config.toml
embed_dim = 256
encoder_avg_pool_shortcut = true
text_encoder_causal = true
text_encoder_norm = "layernorm"
text_encoder_norm_position = "pre"
text_encoder_activation = "gelu"
text_encoder_fused_qkv = true
text_encoder_parallel_block = false
adamw_weight_decay_other_params = 0
Rows from block 2 of the text encoder of a small contrastive image-text model, named by matrix and row number. Rows with one number belong to one neuron. Each number is 500 + 25 x the weight over its row's rms, rounded and kept within 0 to 999. All counts start at 0. Numbers have three digits each.
After each neuron's rows are labels from the 100 texts, of 14848, where the neuron reaches its highest value: "fires on" is the input token at the peak. Only what is clearly more common there than usual is listed. The data: photos with spoken descriptions (Open Images, Localized Narratives). In brackets: how many of the 100, against the usual share in percent.
# fc1: MLP up (text_encoder.blocks.2.mlp.fc1.weight, 512x256), inputs 128-255
# fc2: MLP down (text_encoder.blocks.2.mlp.fc2.weight, 256x512, transposed), outputs 128-255

fc1.367:533498494473508480538510541535455542518533532543482521517560559508479519499503502436518529476498469547494512547513520489501504499508500510502529499526488545501497458463540494512496511511513523516490505510488514491543492492471529484569487516468487497491482499469531520455526455525511500513512503477492447470463494457550495518512489518493507517483479471518547511485547523510520507435527
fc2.367:507548492472458488509501464487463500489514514516515549514492541485475501479524522470522530491525511525511493482500485451492482534506466502503475484479507527511515502522504471502480469515512483535490488459514498460486452514491505499529505490507500565518524509515482519531534480508522521492469534476506558516464505518488529470491537513518483473485454452492522492510475478580464498497519
fires on: "plants" (15 vs 0.2); "vehicles" (13 vs 0.1)

fc1.81:499512513498527521528519493504479520473517488520547481496476471531465483438507492508478491517461464480555477455495470485488504484494495465518493478468558531528484497536452523503530518543475505429500531557508545484478496524541476518479506479481503477511472524503552504527505512482517504488455464503533499516467485507490525540488500504504523486456506512487511524497489509522497513474472
fc2.81:493499489508542491494540512491530490542509519494524517470479490497523514472503503507435535474491478489498502502524525495461490494489479470512497455466513565504470489524537494509537499541503507535487492493506504482533454529510511514428515493501537473499539517501467550482480558512445506488480563458503534484495505517525456534495502492479497531485536503491529504470528539471499505514501
fires on: "rocks" (15 vs 0); "and" (10 vs 3.9)

fc1.394:455506510536492477524485530498475503498508484514514478478496530506462500503513512483520517452489451507475470512451474502511493447474527500508541528451521522492438535517498504489503511495525487507527503524525523515486484499498501511540478482511465468527525448549518519466521505493490538491474504489440523477468483473478504489484543440514496521512477545531465544481496463516517524517472
fc2.394:468454509492485493481501490473483471489497490490477513442458487494489493506500499519517546435506535534480512500501522539478484521498536489508476503510465487526518514488472511546500485521513494520492517510548505487531504519473507505475529551492496504502559493463471497480503473503495523514519485492510488472482487472497522553479521508497487454542498500478525540521555480476524449561501
fires on: "image" (17 vs 2.4); "are" (16 vs 2.2); "there" (12 vs 3.7); "," (12 vs 3.8)

fc1.378:503501460479481503476494479516529495504476520518504500566513488447523492477485539494525499508505541514517472479492477492464465473481462462495489494501508485532500485487534480483443512444485503537499515477507498478469511479538487473486501494471507493527474498476491512510521511523488523505492559506522462484522496512537452505512482532523494493523527512506506450532493455530522523487452
fc2.378:483487524477529488488545445473471529522530508454459495524492485522460494501465528498484497511509500534521474482496484482518483540450486502555494525532533497484487482525507510466473488457479512486490487521469519486480501477495479502500506479470489505564499470488497508534473469547525507510519489486513514514480457503539479503505520487525509549507482499487502553476522456554508476506537
fires on: "trees" (28 vs 0.7)

fc1.162:512540520496518524497526486485525513517539531486494493476504529464504459519493486509467508507495511514491458502443500516532502503512478489519444506537547552536534504497511490532496453499517505518506506495489494443483557517530508513508474434514480482470493483490482477490505525450470495526463477529465556508517544495421518501492505511516478487459488503518483445477547509502521523513525
fc2.162:488517481486489528478460488502487502432471512532500481459509491502492506494493504476489502449497444521481487511518484507501478529496482483487495478515491537513485491507508453504525483511487526477476464541517515507473541485467532513516457512468479505481526454515522499510448511500482514498510508530477501497501479460461503496534527510493497464516510494502505514519501472513493514513534
fires on: "is" (14 vs 3.6); "and" (10 vs 3.9); "<end>" (7 vs 1.7)

fc1.109:487463521538465498506473472499483492494501482539538485529494474537547493552467517492513499525482470504510503504440492452480503504513475531536517528533504508494492495494491449505496503494516539492543491499469524520484529482458486522482471487499520512477512494451500496498512530456541493482526476554486486529512516500503494443491518512524525509474503495504486547476509481482504514526495
fc2.109:501493505519528504507493496504463491458496544469546539570453465498524544539530517509490511462479508518476525530546497531460485492526521485481539509520506516517544471496482471486505495498477531495489459524502548456476525499517453509505468501493491503544523478486473521477526515478488474470437455500506530524513490481520507453511499491517557495516457486471495546520503514459496477475443
fires on: "are" (13 vs 2.2); "<end>" (8 vs 1.7)

fc1.490:472508513501534513505489517500521516525531503518510473509460491524534491433481494532449514522451519521510515494473508470503476505500483480532469503500439524510517497472478508485494506506498504493533513482445484513478478493440513509494496487502488489440541519564538507495452476490473466494495509498490473500493541515516516478477519527482519477487505539522520506475487488532543469472504
fc2.490:469527499540509507478466484519442503487504487479532503508522490488461484480482463486469510537471520512497498524528504483533491542485496527534514493506492485551480461489470476538495488503444471534510481451523505473520495498487451536514503477519541494477493516501456470545495527513488507531502489513510491487481518475521539480508490533541514491531529495562519538469496464474507521521528
fires on: "bottom" (33 vs 0.3); "." (15 vs 5.3); "yellow" (10 vs 0.1)

fc1.358:538472473537512488474472478521488499545506482489438524507495499512501474499565467482498480506498499502459495527513454475501519464514500491499501546488465493505491525532533472465539561505530511482491452530493488477524493476503497511478477446510519576558486456516490477483469482527516500492524514527528489523518507523538504537476514474479484475475459512467501482478503486522487449536512
fc2.358:484501489491470493558487499505515505518459529514575483477525523454463514486512527467519498472510559521492485520445474481522454472534475510498485582483489511489486537485478481540507469457482537469499501490485504511542468489494530494507487555479491471473499520536484523499501481507511483481488500482462523504475516505472511518506548523519514512492518538524473497499490460484479490515490
fires on: "." (22 vs 5.3); "wall" (14 vs 0.4)

fc1.88:469461509510475516526443488515516480501518472491515495514481483501505515516522488528504457489444516443493492504508494524456506501478517511513519495491558502511496529499523507463484525462527506505531465474524495522481481510494558534546483506469527490497515505482504446505520494485496486490510486544460542446486505537496517513524549508523498509487473506495495493468480517514480555470492
fc2.88:509489497538498517512499482505493543506475514508489501494546493488505478491507479534429455506510530494488563537499557498543501478517523542477536533504500474491532439509526486514505463521484556487472495528518523497547490542507488527505539478514489488463507494511494489496500497491477500491491513476554479509497481541448495516498474527480497502527494506534493515529453481498546502490500
fires on: "is" (32 vs 3.6)

fc1.404:513546535507457517523474518524498493526492522538482453502492493472479489483510486531496472497510479469483513472497481489496533514556467476508500497490550512548498471452470502508518485464519485501524498517494463507490508442481529521527507509492508509473497482512505464536485482544486528514523517483473518511525483499493479461488500494472508532540500516469517481472472481534540440515531
fc2.404:489453490492493502529494556514510483508450484511499453504482493495454533556503524496520489551509485510530463521463564464472538485505466516502511514462550474476476556524475518490508473508513539504496510505534483501523472480500493505517459513488547493484464521481515507474523470493481501474538538520473532458536488482475518507509472466461495485487480527493510455506522460535494516493503
fires on: "table" (12 vs 0.4); "." (11 vs 5.3); "and" (8 vs 3.9)

fc1.93:482469516493509451519495503519508517498455489453510522475515497542456490474484458464476491537480479545518542487498510492513511462524460514496486512471483488509464474473482511503512486460494534512503503506507502522464487482448536497545508498512516511513526490518516516493482509534512535502487454565488481540493474472471488461537462479510469483472510503482508492526487482491507461518457
fc2.93:526473510482544507493520525500502482525457519446484507484512499537514504508503482517479488494487530511484515488506521520523516482502508504496535521495476521512510498494480538535486469523454490491527487492472519467515519503468510455473499544515535469466490527509527551484523526476520477463482501548484522506531505544489441497529428473502481480465499498445505528499459538492502526483514
fires on: "trees" (20 vs 0.7); "." (16 vs 5.3); "<end>" (7 vs 1.7)

fc1.295:531506527499519504518503443519503508515517535485525464499531523532521509530539497510502453488533489486489515481531479481515488481524497494519539539471489519560512510510482505510483488484507522512489490513482479559532525498503524471516502496483488495530490488454517486503497473483489523496499451475505511511466514496520468461502509452500527497493481513531511524449505507469502483503504
fc2.295:431468467492467501509527553496518478484505499486454506488537509482467487508546551468497481539503533556469493495484466457492514499500489478532479493532505498529458501512495501502557503471505481525480475546522447497475475516522456513452501513502497465469493438512528492492487491521482505521509510475486515474484461503485503481484510502525502507515499486511504485536513488506531528510499
fires on: "plants" (29 vs 0.2)

fc1.100:486502514462517477498482512481508546522467515461480519502460483472508444453490470575560458540492498519506479485508558474458464484510501491467524513496517489536524502446491509482512543513540515503487477494487498530451535511523507494565532478537480505471473485515473458513497518479478483500491494482521528501530505502525477498499478505539496447487499489499508513513443490516435476485525
fc2.100:492479518536512506485510554509514516499440502509469547507461457471467493503497525467556452515478495485524467464493463529461524508550495557468473537540484528504495483489511510477481478524501529505488442475515446515468514473513570458466459478525527498499495498526511512483492483498541485457511493489494517482524483489497473467511529485514545532470477502497516521516497531544502506487538
fires on: "table" (56 vs 0.4); "there" (10 vs 3.7)

fc1.196:488497510473484478522502524474539518551490513445495490475510550497513509559463556441514490533456505468517483488493525470504515534497512476517489501504514494465480521504537474488486507533508479522526521482528511497529553527467443506482498504475533512484509493473492541524467514489493414492490512529519465472508448481512524496496522495505478452433496530442526487482464504501464507521521
fc2.196:474530518524471501491550515491495520502555518506486481462530480492487507524528455497525512521450524504530489486495459458477532487500510531497502519488489510487493525474476454498447539502479532547527531428498494532467505513519498497464490507484490488520485451495527449497492530500509504464562517540525520512505519474545458541486460486478519491526522474451474517535515495470510479481508
fires on: "trees" (15 vs 0.7); "snow" (8 vs 0)

fc1.443:502511502464488483509506495509487465486479471523540505508525552541496520539534477524531488530528508478490499493491521465495497480496530484522489477481540479511506499530455541486518506491507516482494494475525486515473504528492422537502483486557532470478545490511484453486473513482468489502469559479470480540464499485476493481487480476464514527520471524512498520474475472547523506491530
fc2.443:500498509479501474503505469495527523528508517453512533456519514484519452477491463492533472498494538465479473526523523536532509491522481465506487522509484489545490487538467473562483524517458479476515499490492506489529467437500510522488454484463523478513533522514498505494526503524453464465491491572444456504525501506460472518480509514504526488512497482479553516514475495481562494494527
fires on: "are" (14 vs 2.2); "standing" (14 vs 0.7); "and" (12 vs 3.9)

fc1.221:511551506448523512491505531504471499499470512484499511463468542520506518481499491503479527470501520461482446482521498538469523507443532554489476500463517488516531506493500488526547496548474536495489461495417423503505512499491489505451483492498532484457499525474519507503492461483551546511490463509516474530498527480536506513536490497475479475512471546490501518490516506504491467500497
fc2.221:466498502502529525444525537472508506521519492528475479477483528477452503502473481466508459506500518490508483467447478495508501472528483444490481521512472543504535493475473512458528463490480540515481537540465523469496487473523493518470466506503529557524460493499489479505532535517511500493494515497487474454532520504537507488474518446498511474505476495499480531493522503471493485496470
fires on: "bottom" (23 vs 0.3); "<end>" (20 vs 1.7)

fc1.428:487472517511533516486492501493485503519509537499488536493507462472504530486555497493483439515538486513508498484488487498485501519526493540525523496499476525525504486506478514564467506538463473492508512483470512472480497486442491509503472453548514511492500493513539476510534489495525506527505488497492515475510442500487508520507497453490500461475487489501487479502510534492539510476485
fc2.428:509487503494554433520489486459527512542486497539530518486485517497527495464491449498503528487507518535487475525505516508513471468507530480515536562540481529501544563430511523500494531535494513524492534506475502490532493479538506506565529506482499532441509536490541477515500493478534500479525509528527515516541480455470481480446498498493465490476497445464469479503486455516471490518527
fires on: "orange" (59 vs 0)

fc1.45:489489511491523533547448534494440510499485475478473477533514498517471481495493512529480478490532487513482480494480518537463486486532566485474478515523522496501510458500471485478523515496499518519497458519489476491487504462490508505488534522532517546491512534505512483505496502472539520504492514522491494516508496482485502500500498468458463506533472533502455527498474484487539533475480
fc2.45:499509490522511518504536519450490483457491572499486519485478499469493474542524521481516455534501502473543497512477460491467515506512503500476515508526510499514492494474521493532543519499491494515492473491531500489490491512532483517471455551501493518464508484514464480521516517498525501507452539480531494526504510499516519485474495462522434460517481530440496491503500500474508495481495
fires on: "bottom" (9 vs 0.3); "we" (8 vs 2.4)

fc1.329:533500526532550528534478538508520479535557435450486496478493508471519494466496501466494457501507514484499500462485520521510504519474497488514511466502500489483506494462454469515497492513486496529529518494516496515508539465509482465488472477501502489480471502552510520495500504496471496536505550471487475515518474491486528547503524484519502510504506492521504478490501532521480503516502
fc2.329:505496551548519491502515497516501506477507545472530539522478490545552484518500501510533480491474507486487456485525497542499478529515458497475495564540505526479499507482461504492473533528520516495515497482529519475511519531511500513488499471482475455514502549509516495513490499484517525469507544483502524506503505533527507491564509489506487481457467494516489532527496492503506536497497
fires on: "sitting" (35 vs 0.5); "on" (20 vs 2.5)

fc1.69:532496465519514497526531475471503513467536527518497437498519464509538480497492479525540554523519506527505474469500482507488535490498469517474478478468494499511465535461468513521516513501472470519468493517514519520461524478477512502506511502441509475501550488456433476571515515508489506494511561549518452490512460506479453528509472512513455527512515492492530487532522498526502475568467
fc2.69:518476471439539551506495480498549510552541520486502505514446504439462526548483459508500493534499528530481525521517504501503490504490468525461516483507514464516534533499514512495500470517515497475449520521487474491509505510500503503470506541508529470489509463483494550512506520472466485500496549494508472492508527507511504566489504459484504493490485503484487514516493542511472513484515
fires on: "image" (8 vs 2.4); "we" (8 vs 2.4)

fc1.51:519497515511483473508521510510493487548469478497500452427474499546526475510517519519460481470463512536525488521471501459459461483499545549501561511551459495467504478490497520496534528478522510491533551513498460515486457483472512518512487471485528485515474520518496534491501475529557503455452554469523455511437481496512468513487494522500489483487511482521459490483518546489499545478504
fc2.51:506476519504481542532497478489517471484507475473481494502511503523458537511450503519472472521513548494511506524487478489513441536524509484539516502499488494476547513480494473489487491533486501442482492501473478492527455475513478538483501538510538521483497504536480505467464446525491466513449519543512538491518514505486498518482524502535564528503451504504472517471483488503491523525479
fires on: "orange" (11 vs 0); "are" (10 vs 2.2); "<end>" (8 vs 1.7)

fc1.264:491497503482542496494478487486481531509517442466512494491474519512527509492495484524516465561505495487493478495483448490487498535469499501533538448540526464519517535480507485463500492514441517506504458528531471463481465530518490488514523505489496521482514489484485500497501530436463517494516494507471528523526508503496492525567475518483480506503490474557488455534491484524529529499498
fc2.264:486525447498493482490510532531504505468475474452491504475482499538492483538486536465492491480558540487489478516541495500502491494460521486493502522437498505518490499513484486505477484500466541536527487488471548492482484450496495474513465497446455504498478566443523529485464455460533531516489501470468455505463512474539533510502502503470449488502517456491502547506488524483474518543486
fires on: "road" (13 vs 0.3); "of" (11 vs 1.9)

fc1.125:515489446511482518510477508497499513526497515448479539444524501500490480498530528497472515475464452464537491488468548547512471486501487491506468519497505485497509511531505495486477495514539520506534453528525536472481485502481542481508452509503467446519502513498458478534489524468497518483469501490484483502503527484516494467518516462464508581465481523517516479509473497483485510475545
fc2.125:457497495511474449470527472528463488535508520523530484483493490471507512532500501467510539461482512516475501489482502452476475550501507504518524505479492508517523542450489490473501507473486517474487514507512492528482469526471530492538485517519441536501484528491486504433513506485496470532523492492460492578476512476509475472515534547505520460506541467484515509555521487501525485513505
fires on: "road" (24 vs 0.3); "see" (11 vs 3.4)

fc1.78:523491483468525522515542508449471557497489514492530487521458522488531507486499496563535526509521488506495430471475524507554529502533489477469468474503532514478494481505495482538502475509488456514541488495476484538502497480498459538478524492529527505507440496469514456491504531462503513476469494492493474516486525537506526501491488516453491516561524524492483446489487495500500501519522
fc2.78:513495455551478461467477492502491496468454532492454514517519481523523558488501476520503551489489547501485508483543507516483447483509509526504465503471477479544493525505466527462493523514503549497464514536478507491486537445520495509484503516522531448529506483505501514517498487482510478461494501525500500504470477531519486508517511491500476528492511484501488514513495519448512534522441
fires on: "road" (13 vs 0.3); "." (12 vs 5.3); "building" (9 vs 0.2); "<end>" (7 vs 1.7)

fc1.72:475504533458536507485480466498487526530481536513508499505518464486498495469489482529509481524471474517453487480467476479444470485508535495502533531503534477518540471516475484519504481518521507507560503518522520494512515480524470493460493479583537436503475486510479491541453492491494523520488456505494526511549546526495504510513510531472499515466486504477460498529464495549478528469528
fc2.72:451503457483538484513547474529511515500480541516515523512499497482458509499502508485543487490464544500497503507524532531425515492510456503511535509493506528545502487526526523486519507550502467498503519484504472531492460469484512508482460497529437453549492501564493518488518497479499497499537463509450539464453512537484468503517495482517478481534481505483519514459512521536506466547494
fires on: "table" (53 vs 0.4); "and" (10 vs 3.9)

fc1.20:512517479455552479570554487441515489491505462529541497514540528507491489469468485495508531466525468509508511482483479492513502475494532502524510474510534505502520494491516509502485486466505493492462503512451471536477542474450512483468504465521552484501483470487507453479480492458516516527503466494531451459475499432492492484489527436517541527559465501489544523482495487535471506491511
fc2.20:498460494509484517516495492486486474535508528449509539520480500489459516553523501512464489516502492537479491474550508490482505499518508542523492499526553564499474492461501489504465508495522535483506506472485513470485468480489474526471506482564566500487481485479484484538506528495520504555498506509477514498510511489525467466502495513440511504481485505484470550469525472490448516478515
fires on: "bottom" (18 vs 0.3); "<end>" (13 vs 1.7); "are" (7 vs 2.2)

fc1.423:470481496499491496531500509484483498509480456539479523483477537471505496474480526504458524510471511532503538472517475537473519457508544498491454453501488501477484506540539488490521472521523496479502507516506494529501476532500497507559511468503482512513454466513452450476488517480535515531513537523544519520476540489540515496476519525512516485493457472506522505522473522490508516521478
fc2.423:493533527460497483480473515475492492488508533463519525519509532491472494481496488464589534479525471475477532503525518501482513488481481491502539495488483493506497501513506457511523490518516486526469503464548522481503515494573505509502504467474536497530482522502507467525480513523484523445545535494507488482519525506519513524460502549504493523491488459489505503523475493522492519500506
fires on: "is" (35 vs 3.6); "see" (8 vs 3.4); "<end>" (8 vs 1.7)

fc1.425:548513521499452475480464502480534507502466522464510498535493528506504470540501488504526534491477533523479490509536525494513516532498512506478463481480497450489508516492584503518459491519506414523514485486531456542512517498537472490465484494525520477531501475492463506531494513493468536481473532505509512530533478516501486508509564502529483503473479522494507452454517491482486506454490
fc2.425:466433539502510513461489511521503516515526519469504475498490473480477488490473533506488533478511548492503516494508477524543509508506480519520499512532454514531484513476516513485502467443487481456515519494508476539490522492489457528476483502507549540524461484497525508499499511497459475475551484468468536495462469498495487482503497491516497513476520501539475496502550520530477486495527
fires on: "trees" (32 vs 0.7)

fc1.286:478493537496511518522502479528507497487493530513514522517521479489513436481481548527558518542501491511513483541491509471481498524458488541507460490490503499499462514473520496507496434467479547524531536512513513493473506477495512478498485490464498529503501474508515521527472460486496489530554474496466484499520451518514500462554483461504490501468548485486478486518539520472568518504501
fc2.286:499534477488486487494435512434482523525544555486456501539497534524496463486489519510460513496480477505515511472499488490564532493529522489531515485486492513505494482502487488502504504451511518480494486478455517485495504549524469532462527513461472531511519451480485477458507482541518512537505487539531484531507490519544493517521506518515511510502488518497525426489500466518449506513588
fires on: "bottom" (28 vs 0.3); "are" (9 vs 2.2); "we" (9 vs 2.4)

fc1.508:475487500488535489458522535478490526506512500530472525527492530510524533527512526491499534490514489498506511479460524508489482492515474455497509528436521511542503483503474531444486525504536467522491467502457525503477534494485511470514485495447520492506460509500524539462497446542487513502480507494500511534481463491510489488501482501474540491482529500490527489496530499470502503485519
fc2.508:535492507523553459445477524459546467537498521526496506495506498494519494523515512492460492536482544483503522510529467476545525540448525505561500489494470522493497555522493498531544517482509513482447547491495532494522505486467465538524521474520504508456534484481550473510504479531519503502487491492471493502509469477517483481488510555508474537487498458487460518501508485492515481528531
fires on: "orange" (8 vs 0); "there" (8 vs 3.7)

fc1.212:513477473431489463529487490514502473492521495501511494489512501511552507477556530505490507485501499497495496521538455526468479502487486556489465481541481496539556441516518552512472477497500444506504529489488486505507511522442469471466482469544546480527497527493493570478494501531494498511502482478493480480492483494490472540543479493505523504511510478511518492477479492532497513499494
fc2.212:474487510490495496524471541490527535517523506505473494500479521478498471473560454513504502506522424551499505479519482518500535525505494473488478504496519437466492499474524525498503540472478510564473533515515497483502508515488499516503477487498489466497509492480475481477529454473507524459498497470473523538460496485471508497515480534563493509511504553472474543490490483478486500543528
fires on: "." (14 vs 5.3); "can" (14 vs 3.3); "<end>" (11 vs 1.7); "are" (10 vs 2.2)

fc1.176:512508514543532520550472469509493514477515481467498487473463503467545484473458508508516465509515500490473474495493481503492470483499508459501455488505428515558497520471478491481546499476519509485448570535467504520489537509510524489535500507494543518510515509510505459478533480508482509512495509516478506474467496528543516491493481497491483532511532514477489509496534499470497437528513
fc2.176:471503505527513441528544518520513495485468511459506486532510500534526509520489453525523552506468513495497520497532495488513511488480489512497518469490487417520531502472522544513525464423506496481510517486469521533510502513494473485517532455486490528536496514506478495483497459499493488529489498507494515476504542525446475488519472539509530502472534481534512514532484469533506467465491
fires on: "<end>" (17 vs 1.7); "wearing" (7 vs 0.4)

fc1.181:496503500510511479489508448527485488478499524503525493454482503547521460513478520484497533481508501484486427522436472493504503509488465488554468512536489484500519494475501487475498561504471514516469472475522520560503484483529474503482550485471530501528513483516490522479490470459475453488515492474514526496503511595483524508522521491497495542458493472486506478477512493472483462464524
fc2.181:429501487473492512472546502481481524499499504481485516485447483417450541550483500519529527476485490485518461551501535484487495505493480478486544531517484484465508518526480493501537485544526485471508496522481503503530467476439516479516535539521498515522495494525496537538521510483542486454512505488497506506490515501492503483493507524545469476508488495507485468528501473499506531498497
fires on: "." (13 vs 5.3); "plants" (9 vs 0.2)

fc1.71:514488492482509489484467504511483492484490527511496502492552472520480482490502498548477498527517544515511506516511531457526529513489477456500521513487552494467505511476485558478480502464484537532537506478494524486536537509493500511520480494531516526479457477446491519459535473504510517538500501520528535492457533521483490520482489528543520516490539533485510510498511513532538480458544
fc2.71:522521488490509524498490513462491475492547481477521501529470498588506491482527494482477477460529485511487523497496459531491485475510523480529519522518478517530580494529518493461487542507515491449521540510490516487497491523492517457499509532506517461482481531520497530573543525489492502509484532528493475533499482473499480521485502474499494505463507476481491456558514435513463505519503
fires on: "-" (11 vs 0.1)

fc1.91:504491538499488482487511464552541482490541501515508502484489500500479531488541460471498494526476499488533507525500504531521490513479493525510517500473495495490493537489500519534503487508508512495483473496475521511456455446504506474569463484482521506443500499477546445537523504480442484466484473485499469494493529497471496506511461523491512483488507460465511488513467507527496512484545
fc2.91:518467501505497486490513512481545504488484499496541460496512502500530500508535496441463501509501496486577501466477477460514495495539509517541474471470477475509499514500485498472505492485503454521515485493514505499448537482542478517518521494531480456457488461519517492486493537518511492509535543523478460455513507537484533507530474466488501504503505510483492505505510514527525483492487
fires on: "road" (16 vs 0.3); "grass" (8 vs 0.3)

fc1.266:497490557471476526478533508511466538475498497532509500514516528517491482477550502492505540458478474460465491480548524462467464497511469492455516511548517507498502502495512549497524499478502499481529464499461511528535542556525448508469489509500543477502478500540487469532467477489529500517552499502502475449547486486498443506504519507504496477518502461461538447454476534504466504509506
fc2.266:486469467494483482479500481535521553483485477519513539520488476486518520546486473495492539530513503540477485480478574465489513501525538451513515534490487464503499509502495454513495479466480496519504492527472490489497509485478469482541507515508500452455488514521492452494485508469506477513485494522552527545506510524504536543513530526513500483488465484481463528490486493487530532495519
fires on: "plants" (31 vs 0.2); "grass" (27 vs 0.3)

fc1.448:549481466498509507495457460523483497536563514538499496523501520475470499463482538484503507526537464510546450492476497493498485524506475526559517501483554500508429495503493475510511506498513503486456524481537483450504534543518505509497505481526528485437529531472486517523518506460488496505536491496512495459489483525517500486539457506489504517504451531491537511524502531488467521540456
fc2.448:538436515505443518475520545439466457512524549497500491525498502536503495484501526546525477470506486467502496470512517506508495483534503449508488495517493508489535510527553499535478502514517517505512479492486474473489482482488474431495508503470489457525466526506471491486515465533496539476510512486474511475501513499495529466523507483485491541497528542489486525505531517544522495521517
fires on: "is" (10 vs 3.6)

fc1.177:505525467472466536495515522538466447480509485495518530480472497461543539502513465532520520537477548525504483475448498508469500527524455512515545515511530535503496510481475566492501530502494522489489520532501469490456516457471498507487524517486481513504493513487518476511463518491509499505516531487524510463499504532486470516515525538523491504474500478524576505498510470498520510504557
fc2.177:479507527495540529537505527519455457463460562519487521504490495481507463501480486519505497449545512504484504542491500494557524477480497518459496509498483503470499492510526494506528493505473504534509531486487468515465490549450473541514477478482490476494518519484491507504538537505447480495462470537467484491507482512490493533491519513519523488484491511481487518495531512540469545480490
fires on: "foreground" (61 vs 0.1); "picture" (22 vs 1)

fc1.413:532554516488566512532476488516515469450506526511443457501519485495471478491472521528512503467478487471463494489501536488504471456500484513528524504537518511536512543496481450462490503526502541492523499489519537512533464495523484559455463543499472520461482493506472498537515495495512501505513528476548469504475520514540500516533486509501475477524473477497504510535510509547534482513490
fc2.413:486472494518501520519510516506485510528502534502485506498519513500490492483487462511504544513465524514489495517466525519471478511482481550499494500495464537510532478537542497518498504528493475484525463553497508519464510463485488474481492505468500478475493495433465472480494513467536538504444516517519507472477519511481473470470473500484497464522492534531523525500496529499558507498475
fires on: "." (14 vs 5.3); "and" (8 vs 3.9); "<end>" (8 vs 1.7)

fc1.336:487495482521500507493479518509520541519524472539501512528458504489521504508446527522531528499487498530488534513502491453523471498459475476564471485475507511526497490487472517482493485452482526485507503495468498514506557482503493495514514526517532492485485481510521531540468502521493542469497501526476474544506544487504491464523521483507490521509514484471516477531525481490490511492550
fc2.336:461465464526485495501443533465508524501437517525526505501474502521463522526531495511487498503521499468479501530514489474482509533504506454510555472482555478541496470510508492466497507503484516487465510460510528543500510530502500527515484495538484475481457480496459487524478510567487494474472486491507499541549482491464523484491527508538521486497505500523527485499502510514464520505521
fires on: "sitting" (45 vs 0.5); "leaves" (11 vs 0.1)

fc1.501:506456547471484499510493476466513469513478525520443502506487543498462475512507501495509523519530510500492497507513509514485548573462516504469477486484510527483488495481496507489510516523457505501519532553517551536515480529548553516485549502473514483439503464502471457513519517495473533494522497489485496494488469494510516506500494491496509520560487513543533520482534545469499513516522
fc2.501:468522500547521481520509497485487511542531476565493500527487486492487554495494513467489516520505478501501448547465493522482507515535520495498496503519524460477539473511489487480510496505463502497457434478488528482489530561495544533511478466480518505500514531470479453444486495495484493522491490496488456505457484522501496465509481485504521464445437488519499491491530492496462518494511
fires on: "foreground" (11 vs 0.1)

fc1.292:490473513470502502517543537476510492477521550457491551498490515516495451504511529503472554487507516532494491530500488498504522417510497498487523512499543477466509487502474500505515500483523449491502491545507508477468528500515501538531502487502535508530515479505530506460469474505483486529464484512519483438510469480526477563485518554466501460535493521477500552510428482481505499493507
fc2.292:442502484509508495495502532482522535479511493483465462499538498546492503483518507481500483475557477488495483502506495525492492485491521505467468532516467516506502513490521531493447495473488502539492490512525498544504505473503468497526521516497495555510467532534497502483526473455503503519484561508520496510517485446453477490507459472469481502509500520511500541468532511524488534556500
fires on: "<end>" (9 vs 1.7); "are" (9 vs 2.2)

fc1.444:473529498504470489502472475497479488522503504533499504490489461470482483493503500543496491466484498530541512490508478508516476546520499491505497492533474495501485422468460470477500491490558455514506502493456521546504527498524560464467524478513519497510522499503471551564472498497502489515483502479534515527536453506512483467523496507555493487522502473489519501463488440545504464532510
fc2.444:512518525535490461503525503547510497499495480525478480491484504505527464524530479486512519493484510480483491494531532498496516453508474524538528508456503494504483495465513517471505506535490491488452536530528541541509536507491501516512498490436468524521489512488480512468505525510469472502503445497466487493519524464505514547485497526530492528500484518490520485513462516520510477472526
fires on: "table" (40 vs 0.4)

fc1.84:499549523489487464476483476533513493494536515488525501487514574514508499437527514551473477487520471499523499489501525479471482485522488496541485483493508532475518523524472510480500503500478505538558513499499550498490546443541485475540539515488509534510511503532533500523486503483489542499485482527534488473471487503495530465498482486541506476486532478473526476522490441489458502505548
fc2.84:443514463524498469452487495519459455519545517504498539483489487510464476510489548515515488476491498504506509477539492491519485515459534472463525441517507475527515459484541474520496503516544511482468529487452517499528528493517493525519472497500513533509509466483476509531538520511458495529519475509485488446507544516475474508503494478480449488501509561451528522512497511500474494476501
fires on: "bottom" (9 vs 0.3); "is" (8 vs 3.6)

fc1.470:480491477533463495511532500548501504522512528530494457518516516483510479511517485510542526493523547512514523486484469511516453522554523531512499504551548539499475506500487501506472526482530523488471456485517485510478490452492517513491522509495464487483468479461483510501513479481501533500515501525474519533473537503529487493502511487464505508517508504463506512542510515466522531533489
fc2.470:495475478507534516495463518509513501527481466511533467473507474461488550534517493479506463457525488524523468471511508501513473499542481481512469563503450477495460474522489489448507488483538502468477503498494502471511484533481538538522512515518527477508541476492481529519468556530545471514518547515492473493542551469496503530498496493485469513531524474502504472524500522509519518502481
fires on: "road" (19 vs 0.3); "there" (9 vs 3.7); "," (9 vs 3.8)

fc1.225:437497551506462530496502520543468489499490514508522485501468492475490489499534490485499473495466503523513486521479533474467508485473478530483527485519489505501492496482490481501512479449517563445465499506535471545444497511510510523534501502500506547498495501501510505514512536512454492517492560472505482468535539459510534522493505541518494475507465516507490486521510463495485496476495
fc2.225:487531522482508564543503487505532515431482499488509480479542497488458525488441544517438551488514500473499547502490458498507500487486489514532516520500524551514490516546501538489487507487522491484485529504488475508491509493486528492499463540485492463513499535518516487459495452504507510491526502444528494481518483480547482450508493503529551509531528518505477496554471500515464500481492
fires on: "are" (57 vs 2.2); "picture" (23 vs 1)